A small sound classifier, trained from scratch.
Model: log mel input, arch conformer, moe soft, num experts 8, layers 6.
Data: trained on read English sentences (LibriTTS-R), 15625 training examples.
Rows from block 3 of a small sound classifier, named by matrix and row number. Rows with one number within an expert belong to one neuron, the router's apart. Each number is 128 + 24 x the weight over its row's rms, rounded and kept within 0 to 255. All counts start at 0. Numbers have three digits each.
Before each expert's rows are labels from the 100 clips, of 14848, where the router gives the expert most weight on average: "strongest on" is what is common among them. Only what is clearly more common there than usual is listed. The data: read English sentences (LibriTTS-R).
# router: slot weights (model.blocks.3.mlp.router.weight, 8x160, trained with AdamW), inputs 0-79
# up: expert up (model.blocks.3.mlp.up, 8x160x160), inputs 0-79
# down: expert down (model.blocks.3.mlp.down, 8x160x160, transposed), outputs 0-79

# expert 7
strongest on: voice: male
router.7:174113147101160110122134136136114122152135150128151117075107123117117096167113161094111117149154147084127097095129122152123138120101101158142144104115126148113102121098129150123094150127161097124092136113183142120100128113098100154083103107
up.9:143143112074124126106111136123148143134134115137167130137151072130157105140096141139141126127120128105132118178132129119165151131136132088178139138162121111135093132142146171138132128137085118164135123150142133155127137128084077149110121151
down.9:093152125142103160144115117126165129110112143135153154100169170156133129126120157065125117143131142130128108082133131144149125119129147131134120123103130105131151119100155136080090141114136128137118113145111152092149133109149144123125131118
up.10:073122128112122127143122127122090124094120119097115086113085086075143080105082139146102083129130126130144182138128140108126161099130097081135110139123146107139151149128130117122167095136117121121183114118099114143095133163117101168124119151
down.10:169116175100100136101110165154153143130133122132109125148154176124144141138079186103096077130157119142089109152109105133152146114148144097133143121121097166126120133107115150088123149096129101151113110149116106140169134136101125110134163113
up.11:095129130159146186157100130135167137122112148136113119111167153133091153125145151128134131176156131131124164139137123100114096149112105134167140143104120151132106126118113127161150088073119127141160132085132125077112143105163101134137141168
down.11:122151116112133121146140142109093126128136167155113087119155123125097127121114139154113160108102120144117118173114128099132135118140108108166116137107137119104134108139173146080091103108103165070124132085084114148128118107127128106133132114
up.12:111122168110114114116122141126113111122143153131124143140125122156124107142101139130105109138136109171147112128147107115152139155137120165144157109144142136108118099196148101123131100164151119079097156128107104153101101128136139110138110086
down.12:125136128128112102122107143076102149078122162098106177123106099134100147166153102169129127093098145140140140139124111161135139050118137121089103119130134091118129103137118131125121129119133138138147132124107124090113124126127110184111136144
up.13:120128158149134165104152154140070140155168121117177099133136134151128179101143118084098116131118100136127099157140111159126122112073121118058197127127120130151153146103102124165089126134167151094148133145119089137135129151134117125087108130
down.13:142121120140148122143118158129178140130140136137157099140108144136107098118102100181126168128101084162142150096121134126123108106150130125175116130147179147124154131132151188069108122075109095191107129176142080089098126146097148125124106141
up.14:169116126120124136142106157139141109128097098110091126140148132154128125115111136136135155153165148143122173130125126125159108107136157149114159096143119136154177173111113076111152140136107139150194128090136102138184137135130112152149113163
down.14:105102124132137103140138149145159119107154131133140102177134083135127125106145143141119163108095148085153134164159106100126086092087159135129111114118137147097073105145116145167072111174140113146100115153159154110155123130141121105153136078
up.15:127152150099117128148113109096188119130101108114145122133097130158158108099146131145154130127109131144187073156128124160095119141112127082156153121127135131124168111130099112064140093140102144132162131109147161135108156097151112106117095163
down.15:155129096109141170142127112170091088107115170123136100119121202144130095081146108124117130115144117163101116168128134113131129111105148138136121123128095148120073119092129170087149166143113095127113111099119126137118129195143132142129157152
up.16:169133113111118131150129124130113131137119116141118154077165135101118198103100174189154173153147126137153122177129160110148121137136148076086122139142177117129117125152154120155148123131115095091167105118110145137168133100146127181111117156
down.16:134145136141101135117140125100130114138126138136117124121093163109181098108124141100157156137089034149116104129120144159134156115079145117161116130116114134132141149132145149147097125127109135191156127099124132131113131114142110130135178126
up.17:162156123135130112103133125119141139099177112109127107130131130115118113134102151083138182139136142133123161137134101147082105103121100103109150103097150150132139117139159123155150107128134102155170160122160151092142126115119102136113097132
down.17:095124123123136128160131116103109103132156141146134128109150139166136113110096133150153160090149140118147130111147145122125099152155096124192135124136128113126133137106154068055126138125104134132137120129136110126111152144111128131129138108

# expert 6
strongest on: voice: female
router.6:147121093123124166136140140123113103144135147104139125070129132147109135118146151119107121159158106106127130109128155085140147110139083123137157114147151146074125136091155149145142101128125098089122163164150173126119143129103105144085116136
up.9:110152102131118133164134137106133138085135150141159095132142140139165207116110110142180142087138149099170106126121152097122148163103131125120119141101107145152119132121114113109117103107191126108110111099110149120161133239090126140130127161
down.9:131131106166157142069172092089129112148125181123116145145116126145122127135119134121138091132115126165108132098102115114123146130116156129097138133136069077127138137155160144139136133137101169188131148121137123132137122155120115114126124131
up.10:123150145140162082154089131133134127104162137149147165153137127101109159115152138147135162180134121139126164158117162123124128168150152106150136130109118132115110105117110133170145104163168116154189171143118118085128120137132128154111188135
down.10:147115103118154162095132156149088117167112116119127112132066166091128140137111158123115163162116110156093109171138107111135131136099147096185111125129163119097138131094114151064129110075135158147136123150113132188124098165122115112151115143
up.11:138156152127150151136149118169154142110138122106125092129135135149140073152120186088120105105140122093117130125127126140107140086107149073111106133133136080115143130083131107092188119079140127183115152181144098109121136140150135148143105108
down.11:091141107119096137158142147111106126127082129121116139218150086073139193123154145102121154161136138190127096148122106128131116222169115121150114144119129140129139119146163177163119092128155125095134116136144144109124132135114133152108107165
up.12:112112135146122122158156127103114140086157132080075120125105150149128132102091137086112093086127103164149146131082119127143092136153109115107131128124095157120125151155105111103123096099181126124114141157118145128131092073134105144143105121
down.12:101140173113124117133092146180127142128134162122144165174157103165108072140150122159126100144123121143120140163134115127120164083106140128156129163148113127131139135117142154131116101173137120144199140140141150128127119097136136121148181146
up.13:175154121158160076108149140158104120162107139096127107120155084135124150115143130128156149130160166121165108119128136119164152117112107091153119120087165141120167116131117169139144151121132136196121105173169161180145141106115063121133119147
down.13:105117128181138096112146108158132135128125131118134125133119172153134135145100149116149108117124134128121131172109124114121122111135136123099096153150069084103115141156114129118109106127126127102097139101093178091124132129131110140157184130
up.14:119130117113124073129138128134150119124121122128077186139135133139145131140163135171097133069129135096123126138151101132149108130137132181128092141136146153149134128142144083085113176183161094095118121117140098142126144099149157161110135119
down.14:123115138158132149169123155113160126135127152124133117077154120122105135123124143143124160153128151141118146151134127089132132154103130157099154146089137128114107117112139095153130146098153164163178141137168141143130134128145129103125109156
up.15:126141161112123140117153182135135136115092085121170087149146094135139128144096163110139104164099115123146089128142160125150145133168143144111132122123093151143150098111112099101140127123131179124150118131113112177128088095136125090140141108
down.15:091102129138119130157161117122083113154141107164122157150111121113151099131090125093143089138141111113112107136151146130125119106115161146126195135096120120143106127161172142170120139090109127124107133130139110185137118126157118137112125103
up.16:154149129142089142144156104161168125132163153143072119143135132118100127135144121106153076131141084173126160172117131111158122102133128087119132121158101135139119147156130143106134083112199110161109083103123145101147104131141132140121125095
down.16:110128102085104112154155115114127149144162132116130165129148124138115119117079122114124158133152176107107140138167155152136117173110143087162109078125122136113138127107109155147121136145126144105180138102137115124135147139110156107124105135
up.17:126135128115115107113125168135091100114113127149175148125142130127135135128118133157152102121157107147164126153128132149157184152153135107121096133111156170145136153155139175182166082133101148108151165122155119118089125140128109173130154132
down.17:154136126111141086144128111095152138135179103112126134078098110152141130133123130128139109133118169121120139109114161132141145102150138104155141114117104106151156115089172115072162173127135152110122120133127118152091130114111148124128122140

# expert 1
strongest on: voice: male
router.1:128119118114104092123151131121106120121102104119156109113114106131092129121097122085122086089119087096131104121101078120109124095105141119143114148110130119106112096097081127114112131134122120104089116101154111073141163128130149151110073102
up.9:129128150133146104132141145105194150118114165118153113144163153126150148151132096193147124131149142137114140159164106124118103107099158167139149129127120162119109126139109119100118117125136153135145124161099134133127150105124137169143094140
down.9:123105122153167124134156148115144104100175163122096098108117070161150132178100120107132151155126125127108135132082149125128141187153133130131148112099129121136108113126118163125192138121121196108119123113101134139113125122134119085143115115
up.10:120141150097133111117117125149115152135146123146141139136128146157110097144128107116137138187135172147175158139140126142112164127133123130142142099112130126110132099089117167115116116123127129165132130090138119097139166103126120106132095091
down.10:140117124126134109106126146107095116128138160120127172173147128097094140145095138146110097140132115152085138173142118160128109136132147107105159164112128170197109134159090086108155111153119114090128140145101116141107097152112119103121134130
up.11:114130144127103090155104132164125121153133126110165157151138164126155158116165131176136181154148106116129130165145089095114114142134138127113098106084165125108142127128165093152102106153137093105166111179140132148119115092131095119131175138
down.11:153131138107143168162135155133129138128132109122110135134135116138126086130084193142141141135137127131113115089144097131139113065108151126188134142118104139142113113123135148140124156087130067127110134165111138094123154136130164157156118160
up.12:161133139106135104131135134116143149119119100114157129140118131150106163121171193156100066136110151154114182146132116106131141097126144154100159131112118085119143115125106160129125130143132126109106178142109113155092103122127133068104106114
down.12:114154096135096127150149118150139100128153116170114116111150156118119156145075138137139099157130117144132138089168157136095087129129108161103123137143123201166108127159096156115131147197114170129155127097106160133107160129149125182128117123
up.13:133156105148132119100094141138094086163119142117164083129156119129123107143086154074125100174162083131144134083134129114088116150127121170147110136137083121112144140093110102132131107144114123138130106166108134155139140123077114126122093119
down.13:115123119139122139147116155139166130133096067153138103136143171101190126109103120159145145120113135124122165181145111138124131129124128125099118140129164149109100116182115160141117096101139087118124156119149113088132143162112140111150221123
up.14:118122139123113122125113133112053109164140128143163091126112124145113134088100106101148168120136091110113155112129072109105122164145130149154103104110150137119167133140161156168147081090130171109158163147121165164117090156125126124126102116
down.14:117142128138122118152121141118144105058157133119125111074117141143182143125103110186148180092146137048156117168120179115122079092146136138118116117126142168153136145125097118152136138152135104140092125116160124129131121125122157174122143140
up.15:125131110150143165143118156164140163134125084145103128133152145130123115136151091103101142157113159129130096178178112119092120111125086133159154137088135076125125151143167153144144118107135108128125137130128141165124150154183118138112175091
down.15:149132102147134112130123124136098101080136147123120145092122076120120149095139125133142107123149066082141101118101170132141152162208131118087118107153146163130161118118096164154144135108109152130129147116154146094125108112139164106142040152
up.16:129124107121136106120179131164107142119124152110138150139134150146086112158168170098092102160137169125099154130126142115138135150149118107081118140124137128124139137137163172181127106110138089136118121137137095093112134170125162131121079154
down.16:175124127116120110135149099169155139141114134147122146139081116109131172130094157164142123136104137106111111124139120162111126117126142163118139110113079103124107118097078124116136127089091152107125148160161138142123144142105101092131131121
up.17:129120104156117158160162110119135111127125121073076143087107110114087135130160113112106125147109105159135085123095088102128114170118117125102138124122123157139146131142097102134138156095136130174148128170171118136119126098106108100097135138
down.17:158164140124131099127123136121098129110122132117116138078126142171090131150134136151117127120121132135143118120151093140158155154114104147188140138158097069140130140089102136158179136118116118063122126127122122107103112140125146159102147152

# expert 0
strongest on: voice: male
router.0:144158104111124099102153145136136111145110139099151123080120141156119089136120154083102098113144119082123114096095108133123128099115113116130146095130112141082100129115148155128131130158151107097114153137172182121116129097126117154102091074
up.9:145160148111162130112118148139185118098173151119077122122108110105137087143143088080112129084112116112136105159100138120121161099150138159131125104105133139138082140134123108061111118108118114123126092168117132131153115143099117114122161114
down.9:080121147153136105138099151188080123123120123144140110135157153136122135137113122150117124121138138138127110119125107179129142149107124121153115115141186149145140117149158102167182115107098151102134132135161143131120148124123143140128075134
up.10:125130094119153145122099148163140141118109138125114104144102066151114126133125098120158109156130131131153113156125083131119094114089121167135125146116137131126169125153164162130159094125125143100076173112157113146117148100130155122140117103
down.10:131103145148126157116110161148136122115100093119116144131124154079128133117161158149131068144127153098138138164085169116140097100149098125127109109112121131100129118072139137152146082097113112154099147128139118097128123076119127170136170130
up.11:126141145101133083111129168108144126155132120156144128128158159102142113110106095146140186150115103115154088086153113147109066102153129164159109137101121128130135130139121185191128116127150103084132116078108137138097132093114119097127123151
down.11:123162114114092141132137125106112106128131127116126134109116143116148156143161142107116114132119140150128138130082149129133158166129123135141139128171171122131122116090117102071163145130152195144136110142159128127133100133139134172152111137
up.12:115121130099128117159087127129146106095105153139085114127104138142159084138117133106157125133126162102096142189147170114117122134117114121133094135109128135129073126116120111157110122138096105091103123089123105113184140138173108135094084087
down.12:163103097142114124105097116115131138125132124125164106107118126076123102128133148142106154098118090136143121127177133090129159151142160097153109111146092107123114162104158137095113100172101115137095102164114145143139105143158088122146169150
up.13:100132165096146092125116115139119145122107141153116130116130132112112108122188132145128132110131097128100109153131113124134158179127154134128091129113097089112153117115085110147124129124124125146096130078112155150121088142148116128134115146
down.13:140130133124129136113117124165147127163135104139132148135108131174145137143098133152158087120125144156105141115113105129150117051149118144160139135136171158169111113117132160088170148101153113120121114131110121149106135150143124168115146146
up.14:122147132118115122164132142117118155112140133126111095121138092121132131124095095115105111165145116082160122102099170122155189147157157118148122131149120163139149131165127149103137138103071094109134147116147153106107138148140126156125079130
down.14:124128120136138153108152106132155123102122101136148115137140119133116119107116104089127133114095125074124117129132129119128061114129126158135122142156163079124158102096150108111127126123113132177130135127141108178127118154132183108128134150
up.15:110116147115130144138100108101169138108143104151127111119114104135128114124119152136152092104131091170138135131118144131097152116145128137125118129134144165165174111184072136118109096116152128151100139126111136123134125104092138120108127093
down.15:138110129149134149114128153144134139127145136129136130093085171119129104066129153156149097134153110099122130122165092126107122148133126150157138126108072106081159111087138129149132163135138123122162119108135107148117143146116143130129119182
up.16:136149129119139170097143116129139110113121126140122113152117135115112102121147162114086086094139136142123098137121128126144168140105137129140116150181088113138121163186110130107141136144146119131120179100073126156137082148135118106162085135
down.16:152106132137131103096130106105099099139122144133129143151166108166114143127161129125154132115133118101145112067146142102128092118121139128168143143132186173190126118050162135171115131139107108143151138115154139117141132137121128139122173118
up.17:151131115080163137116128108130075141144088157136123155110066125128104106089133163132109142135131091107137111124147112129110115124098118054126130151130132151137117114135115153110132087131086144144126141142174174108128096099089125126140114150
down.17:123116123144130111124113140162180114103152136118158106119214149160124141133135129074145070116125098109124137157114102107132108137149132148120106157134127157157132133144073127176142121107130154133141139093049158163128138137100106111124140096

# expert 5
strongest on: voice: male
router.5:119105119138108088102135115116109110138090087125145106092110129152130113115083155095116093137164120104149098121102142141117122041120113135132161132103132154111104111100133144134092142159147130144086140111149151108148126113157075168106098107
up.9:147117162168155113096114136161166131105186136133113096121133103124130137112158136180139143177101092140130111152102122145123133121110147125124113090154113128137144155175169132132118136135129113093100139105089178138123132116082125134119153150
down.9:097135138138161145153132127119095136138129125128137116150123133110126156104137116117147133114146111103150119112153129176099114116095158106115141143119226157139098126120119105180174131129130134186135139156096145135138161123133146132158076139
up.10:148119122117114160108150151169117139088145116105125107111136156155112119096142146127105134146115146133092118161111113114137121164138132112152144136107115128105158110150123184124120135094096174144152117165134136186103105130114146120119117101
down.10:109119116130109114157122137171095082112139132120110103089139054163178128115123093126132106150127108162137099076155165147124096104162127087149114140129148179113153139128141133147133087162112083174098136132129111101108124105109133118144134149
up.11:112154119135138147123112149159153137176104151121147121090094124134129072120119112135100079180145123115137098164122170117132157138123109131152171136108120152141147184103167106160140134118125126148139129137158127063130121140106121109148114108
down.11:138107112106141121090140117119084108161136152136110136104112154091148136121120141147156122104102107178138137154124127122130142157130129119113148099125188100139136121138162130092149141139132121094146111114190152198136125103139096109126136115
up.12:122126117096140117122172146116112143107135170102104148147106154093151128130124133109118112076118126095075094135128112126141145162121111111109161123147103169126102142137141130202096098128127143076106127149156127086149067103099122134113128183
down.12:096122128112101124136137104133145130103127143137087092153093121159102135180128146125123096148147124128097136118109151120104133093079131100175118119124149093141161152117149120055091094099113028126100142129174132132147123099141169165137115153
up.13:089128135170153114187149122130143114171128158148131118139148113126144101105096150128144101127070102170161135152096104166158166133122169147156122121131144132134171141169156145146127121101121115094140129124149133133117155145145125120134121184
down.13:130111166089156129085137154087142143098100129141091098106093121105113158149121155147135091148125113149125132070123153171130159125138133105140139103111138133108133114085125119163161150133169135150129102110153095121110123180144115114123094112
up.14:132111108130140126129160150113133132128100088146117105133187132182122163148074127129097099163130133082148113126122114117139121152110113179113105130100123122125071130117124134115176159149182143095120118115148135143115095125085137147119117126
down.14:111156130126127131175143082100098126132105149126176127166093148089145074122158096139126141112108156159142135162101098062145125147148124156117146172138096124123169139119150132102161111142134134160135131157151115094172135131154112109105102128
up.15:139129074111140152080120117118119129120167124153124184117155080120146125097091102142097117127166138153143067130162180136130143172107155161137121154139145124183148107136101143117115122122153111129095134144096103147131138154121135147103137142
down.15:155094130147113096134093173125156117149146129137100105102086183106138167094096162132124136105144124120147135141100155131170066131159153146134118111119146089114165096161146148131117107182140157141125134084143159141134133135119128131126131122
up.16:122164126111099119111130158086140123105133138133109138132076089137188154154109129123117175114121104115098093122143099131123087118101114158132155143137122089147126129161171110123150139147096142156130076075115127098137070127187099180128105141
down.16:164145139117067126164139122102150093149167138115141145160166180095123137111150149136113167132124123101132120124121154177158141098160129113061101119119117166116089121125113142096131115116156098105135134100141150137129131128121137115144162127
up.17:123122105134097105121126131065080140145101122118162112130164176159137115126090161147146160184144097148138109172138108137146109112112135063132119121150120108148084111132139137199146084136108131150137118143141143119142201124100117140109155133
down.17:164116126126095154154115149127153124077122114138139131127106111135177149121186137093103194111133135155116128115106111152122132179142151107118161124121149135046164131144186122049126135143147151110138141142147131132134116169132130131123089133

# expert 4
strongest on: voice: male
router.4:138122120110101133125130126138125096148093120086152098087089156110102070162123123103093085111144117105144125095108122139115122075108115129134128120082125145094085113093112150128115137145138129121088163097167134087115136102127097148144088107
up.9:164119140138128106164138132147098139147097141107109160125093116121151110114132138115129161136120162159133100148149128155127092138130152121152184091167128078088154136146135107115128110149155141126139140093041138079126090158141132115109115107
down.9:079131125136109133123124145125131159158157135130134162124145199120112165099164101139138166149106110175150119176114106130152137128120147120131104122100112168137124126145149198126145099129121104115139109168144135107093099134132147157130149129
up.10:085141138136148133142146155139100105142130105092118133131149181164143124136130127121128137168147132145170140140149162126161136101090160123148127111127151180116085172153131123149110034132161151135152158138138120153112127112161140079077119083
down.10:113138132174175128152098155138147136124091148120128115147121135144127153134126127165141105110132119114146159142096116095142139166144138114149144113156167117091149177113147143141102131098117113116157113094143145093103116179105120158172119202
up.11:144150142112161133074112138140175096129141106105096092144126109113166106121145069155157152119173137141126109135122139108145159145145159114117137136109130085124137145163170136144078140171097148117136096115143147186146191112107128078113140123
down.11:106112122134141141077090152156136143116161103098126161112151150128125150098117084093128127145086111135118116103150122162129114108125127101147152115117100139143151145108106106096160158149148092155148129136081130136099116127141118152148116176
up.12:152132128165147099150129160120153128125156135139134122141135127109121147102151103160162071088143118114130111131147066136116109127109131121151117125151110161054133117163157156158147106166123118157143112122139141086114134135147143165121116142
down.12:097122109137114106158119152118090069120136112109121111125138139141127119175111128141141094135107155122109153111078151126130142163121123128110104137080098136142121135095147202121180140095121129098130133136128143151110104136107121119131173122
up.13:142117099151143111173144114099137142144171107127143160112077113134103151111150155147156157135135134175205124128135153156144188130113126120145143135140145091110108144176128126203127108130137102070149146147173125123142103184110107129103168120
down.13:101134145125130135115166094150112109140128146140099092118184110108133115148100141130132156146151129143139131128093149172124125164121138109107092133143093130152155137114110200110089099151124175169140130095152118131146116108112122127149175155
up.14:124133143141114148113089109110183130104124149105153134156122140155104088124099130127155112094144128135149171135156079133173180148194128202105132128140118116156112152104166109115121119156121079154160112141108153146136166123126133104126135183
down.14:170119141125129130181146106157125156155119150101134089119083121093108123125169106112125129171100144131150134129124121171142100126096105140159169134130149136138146122081113180122104123094124124112129113164121119120110123144153140132113101123
up.15:121106137113159143085057149116111133117098167123119131129141162163127132118140132179110149156126119128118098101145128122169132148108143120111114140149125196147091147134114111142140099145135154068102107140140098129114117112149140097126134101
down.15:136117147119155134132101152099140150139143141120144135130127142154143156108129110066113145150123123116132144131155126125162167129151136110171108112112107063125154151132136153095092122114119146186117115143164110128147142106141125144116102117
up.16:131091140114127118127125155152156122107124161116132114131120154119130170120147123140132087192140118117159088149158078123150112159153140105148129127134133128147140106123162092131130117161161132138143129140134141125142178121148117070132117116
down.16:099137103118136138134131097126127126106149162128141096127158108129158113165116089130144157111145086183149128115145174181136166113109136100159139126130142143086123116167086126115096106169146138082131119143171135165164118157155107104147155129
up.17:141078114120099129145142141148070165168147113149161128177183147155066131114110148162092093149129076107157132143119174134157135154126110123082118110135141143129104138081170111128141163128125138103082124145136132112138099122098123132109167078
down.17:153121130148133148135127105124184154123138135150101114082116169099114093101090128089139118112153107097109096120111160106133132114171109137159112118109210119149144123152162139132119139143158109175123130146158146144132130118148136125121136178

# expert 2
strongest on: voice: female
router.2:158123123112139152137150136134143099180137146126122114085129160161106109142135153147089123161138122095114145089107124135108155114126078133130177102151132155086120141125150162147134154156145089104090160133158148144093142137099127175095121109
up.9:131133153119149152132131167150127091133147114146075079152113091125081129161141105103099119148093158109142104119155153113159111107111086129129147137141143165127137129146158160143144075142121110086149106120117131113148079132133140135124071135
down.9:124130126128096108155125124132120127102143139107149119173144146144147126120151133108142130123126106103135142085137119187153126142113150134135116104135078134098105156136129095119131147125116098171122124154095123122135154116125148142135152115
up.10:126124164089159119120109113117161117129133122132113106097119103113098111124122174101138141183132110107161085181117111123106119152132118104081115149190151153130142101135135168105108186100092117149118115120118144160131135125144127168116145150
down.10:134131129128126167111127129116117116139124128133117140147164214145096126121074147097121119111154123156104118080130096082135129143118150125156117148123159094132165145134133144087125139104134097075135145149139104110136120148132123143093173140
up.11:130121113121152120180119126101114136139132130115119122139105109117118167112118111157114132160133080112150150126098139113106092169126128173095147127160130189126156109103135137129133130129139111133138147154133118109158139112128089122105020164
down.11:132152155130110127132125120111192102098158107118131155136076142103098100075100103128141138112155100108137109118123114126163123109116141125102147121106148105124160125127104184087098113151108173169117141107097127133135107097149095102105187113
up.12:133140149112201126149138101155114110107163087140152124113115080156104159151120145101079132115112159144105137084110169154172140109101118164135139132097127113110088136099116158140112108115128140073112112118130112195105107112150118130132132117
down.12:166158120148136129087140107140149109135136127102134130165143154137104148105146158160138129131100143172144126151120135114116096101135113125137147156147151120158124112113139093103159152161136100206128118147143103124102121126086160108131173158
up.13:111111073111148140096148156101165132121112139145129106114138150113123126124104131175128121167099103100160092121117113125115095117155139137195093125122117135110164128151134107158148105139108131163124121130137134059168134101122120122126149135
down.13:101117116140181128147151156116078102125164125159113133102126144136165129108130084134101131128079130118117117150139140120123143127106111093087186120106141093121111106102139152144117118112091161062115144156137105153166133163136090114145064113
up.14:137128128072175124103107141137102139128140143148142100135122145115129135135042136066129084111137116145122136091120113154120140139121117139114112135114134155114162135145092148147113102077102165053124126140103113157118115138087135130131120140
down.14:138126126091128136157129121130140105196129117124132146145165127132131111116135169128115130135116103115129137163126125122131121144115113141163117137125113167141117111171152128101167116103089158158130108101142142172136133176119127129151098142
up.15:127079153124119196127139156145132099118087118137135135176134152150128125150114104113112134161115127110136136144136141123117152114093106082107112142136125155103109180140139140120174120106168108099122146177157091102140161097159111110113164148
down.15:122118100154112091134121150154145119051162123112096131123132062115123134121157090111115152132112109142118108133152112131161102165177122102128125142137150095150127133113094163151160111138136149131143151162147169151124103131096124153114081143
up.16:104128137114147150126095126157143137123114108129152144130164153122177110134124138159123167132131114158136094115145123119081056165133129153132131120169118148128131130172147155169168087108109098142136134098101114141136149081122145158103150163
down.16:162100142138092106163153107138173117133094120128101127076131130134142142148093178072128116140104156169141134156107160113120136117133112091158126156138136094153117126079137131095108117148128134088127126187098106149117118112130145120133125120
up.17:112124133125115154177126132089055136103120142145114131124095137137142104117151156107099125116107152121113143165137168080107144181137140149162171121151144119150116151112158096129134164099149128149138113138135112113116140151134148139139113119
down.17:066172084183150156128103109116130124147123100145145121135129096117115102160141113126110162189163157182153123185114104145126099109142083141149141129148144107125111107137120144157153125114137101124111109186128144120123134100112149134128132134

# expert 3
strongest on: voice: male
router.3:109114127107155099131157118134122122130127121132175083097136135124133089107102104083104111128155124108128106098107123103110111081127114120129150133125107152099107123097131151165112094154142141128110134138154172085119143102109115170105091067
up.9:121125114159092145108085146152129129128166086122137154116142152140119158113119171133113175140114120132128133132178139134136149130166103149093125117162102063159098125075118151108126121096165106144076095162107173148151103136100117132154122158
down.9:172125120186116080122150113154134124154127144127147129183138107163154121133135117147154158130098133117085125130145110145128094147144143188190124111134105130135150108118092148146087137104129075129123129165124131114121127142154122118136104100
up.10:152149136159116125141099143096108113122102140169094140159135172145154138126082112126101130191144167124161128113109148127133108097080147129106138118123114120161125148120135125138139122119125119114128171111155106146109132146129098131107093134
down.10:129140125103123135114128105177114176120098107142128137134125072156112149144128148152102126062107164136137132144112097118177129144173111118159157109135143131133148119118126121097144127175151179105125107129132089144156112162151107121137153077
up.11:077158107080147114113101106115151106105137129124119104103079086116127142151122126125149027154111140118127108113112120143142153102117124119109112141135119118142084126115146126150142085136111114168117082114153134092144131098132142133122106119
down.11:095127146118164158132124117128115198176145126139151127120181178129097131095136129131133093107134093135108130179135122148129124167153141106099152138112181145150130152172133138106137112142102159089123127142081159190128125117144135138102129128
up.12:165129131119156177106131164088112128141125139122167118132172145158118130165099162157131120163127119108094157122144173115139141120107136107140140128120122185149121115129093134170085170163143130090089123128119131151095181117114146115156133120
down.12:132091145129162130135126099071111162075126126136139165114132121132129151097126118105123088126128163152162137170129145155137107114115162085075125121140185094115106121127124096096163133123114089153157110169125147115138133102102134153162080120
up.13:145141132133120153161139137148206145145121146168167156119119166179145142146163149112121113104125113126184138140150120126122143133141126168088111140116151142152122180146134132108130149131162143081164124154106105123122129137065100098103148121
down.13:117108124144135127093101124180087111113162129097147123131099077098137096106116144198153125158138125110107130125117124155127135089124138179141132134117123139075124130093104114206078129106133161154130140108146126136118122155105136101119095170
up.14:107105144131145113128121151129133182103152122134137135147149155154147110109134131127133168115087107138115121152155142101169158167132103100099095127140107102114085121085123127139134153151103147124140125103123156126109126075126121173172103058
down.14:084137123112134168124112113085119139141111087121159137148147088126108161104129109077136126168145144107163082164137126171136162090130117138167133127131136091160121138105080108136149092082097041150120110121128158121094122124132138090136120166
up.15:133102155093165145138089129108158124162142108143096127138131130148117098109091149096145163154104136141097108098127102101146101109154127141079122102082129131134151155160133081123098119145149093108176112138115135169111176125110129123113152122
down.15:143112139095149092112102145127111120055085146107122104122131137167135167117077133159138165143120146137127161127128107148144114139144131146126126109120115131108136108139062146166124102113156102136102117132142155138144143182114165141118100101
up.16:126165120148143110168097128118117132105104120111122141126144128124132145104169099105139179160108116117090148078159113116083138102125124140138133127133156090176137122114147151133112054101110131141155119024092132126124080120115129093130142156
down.16:122146150123060125126145113193153158176138131119145097108147078096118117124109154133128148111143201125106153148146111128133143118131123108066117112125117200108128126152142121105142125167146106098137119094171119135151142114120136139121151126
up.17:114116127149172160134121106156169108126169117117116131124114130113127134128133130145101191149124161148119098126143133121130168152120111154134129104107136115106130137143093115139105093175147145178156118077115141119142190121099145119117108142
down.17:138124109130168104130134092124124110133126105121150119126085160144157134161101134127148199155138066149131121139129142128137090114118105123150127105144148209133154120107127115114129166112137104051166106153121086064142086165100122144110118167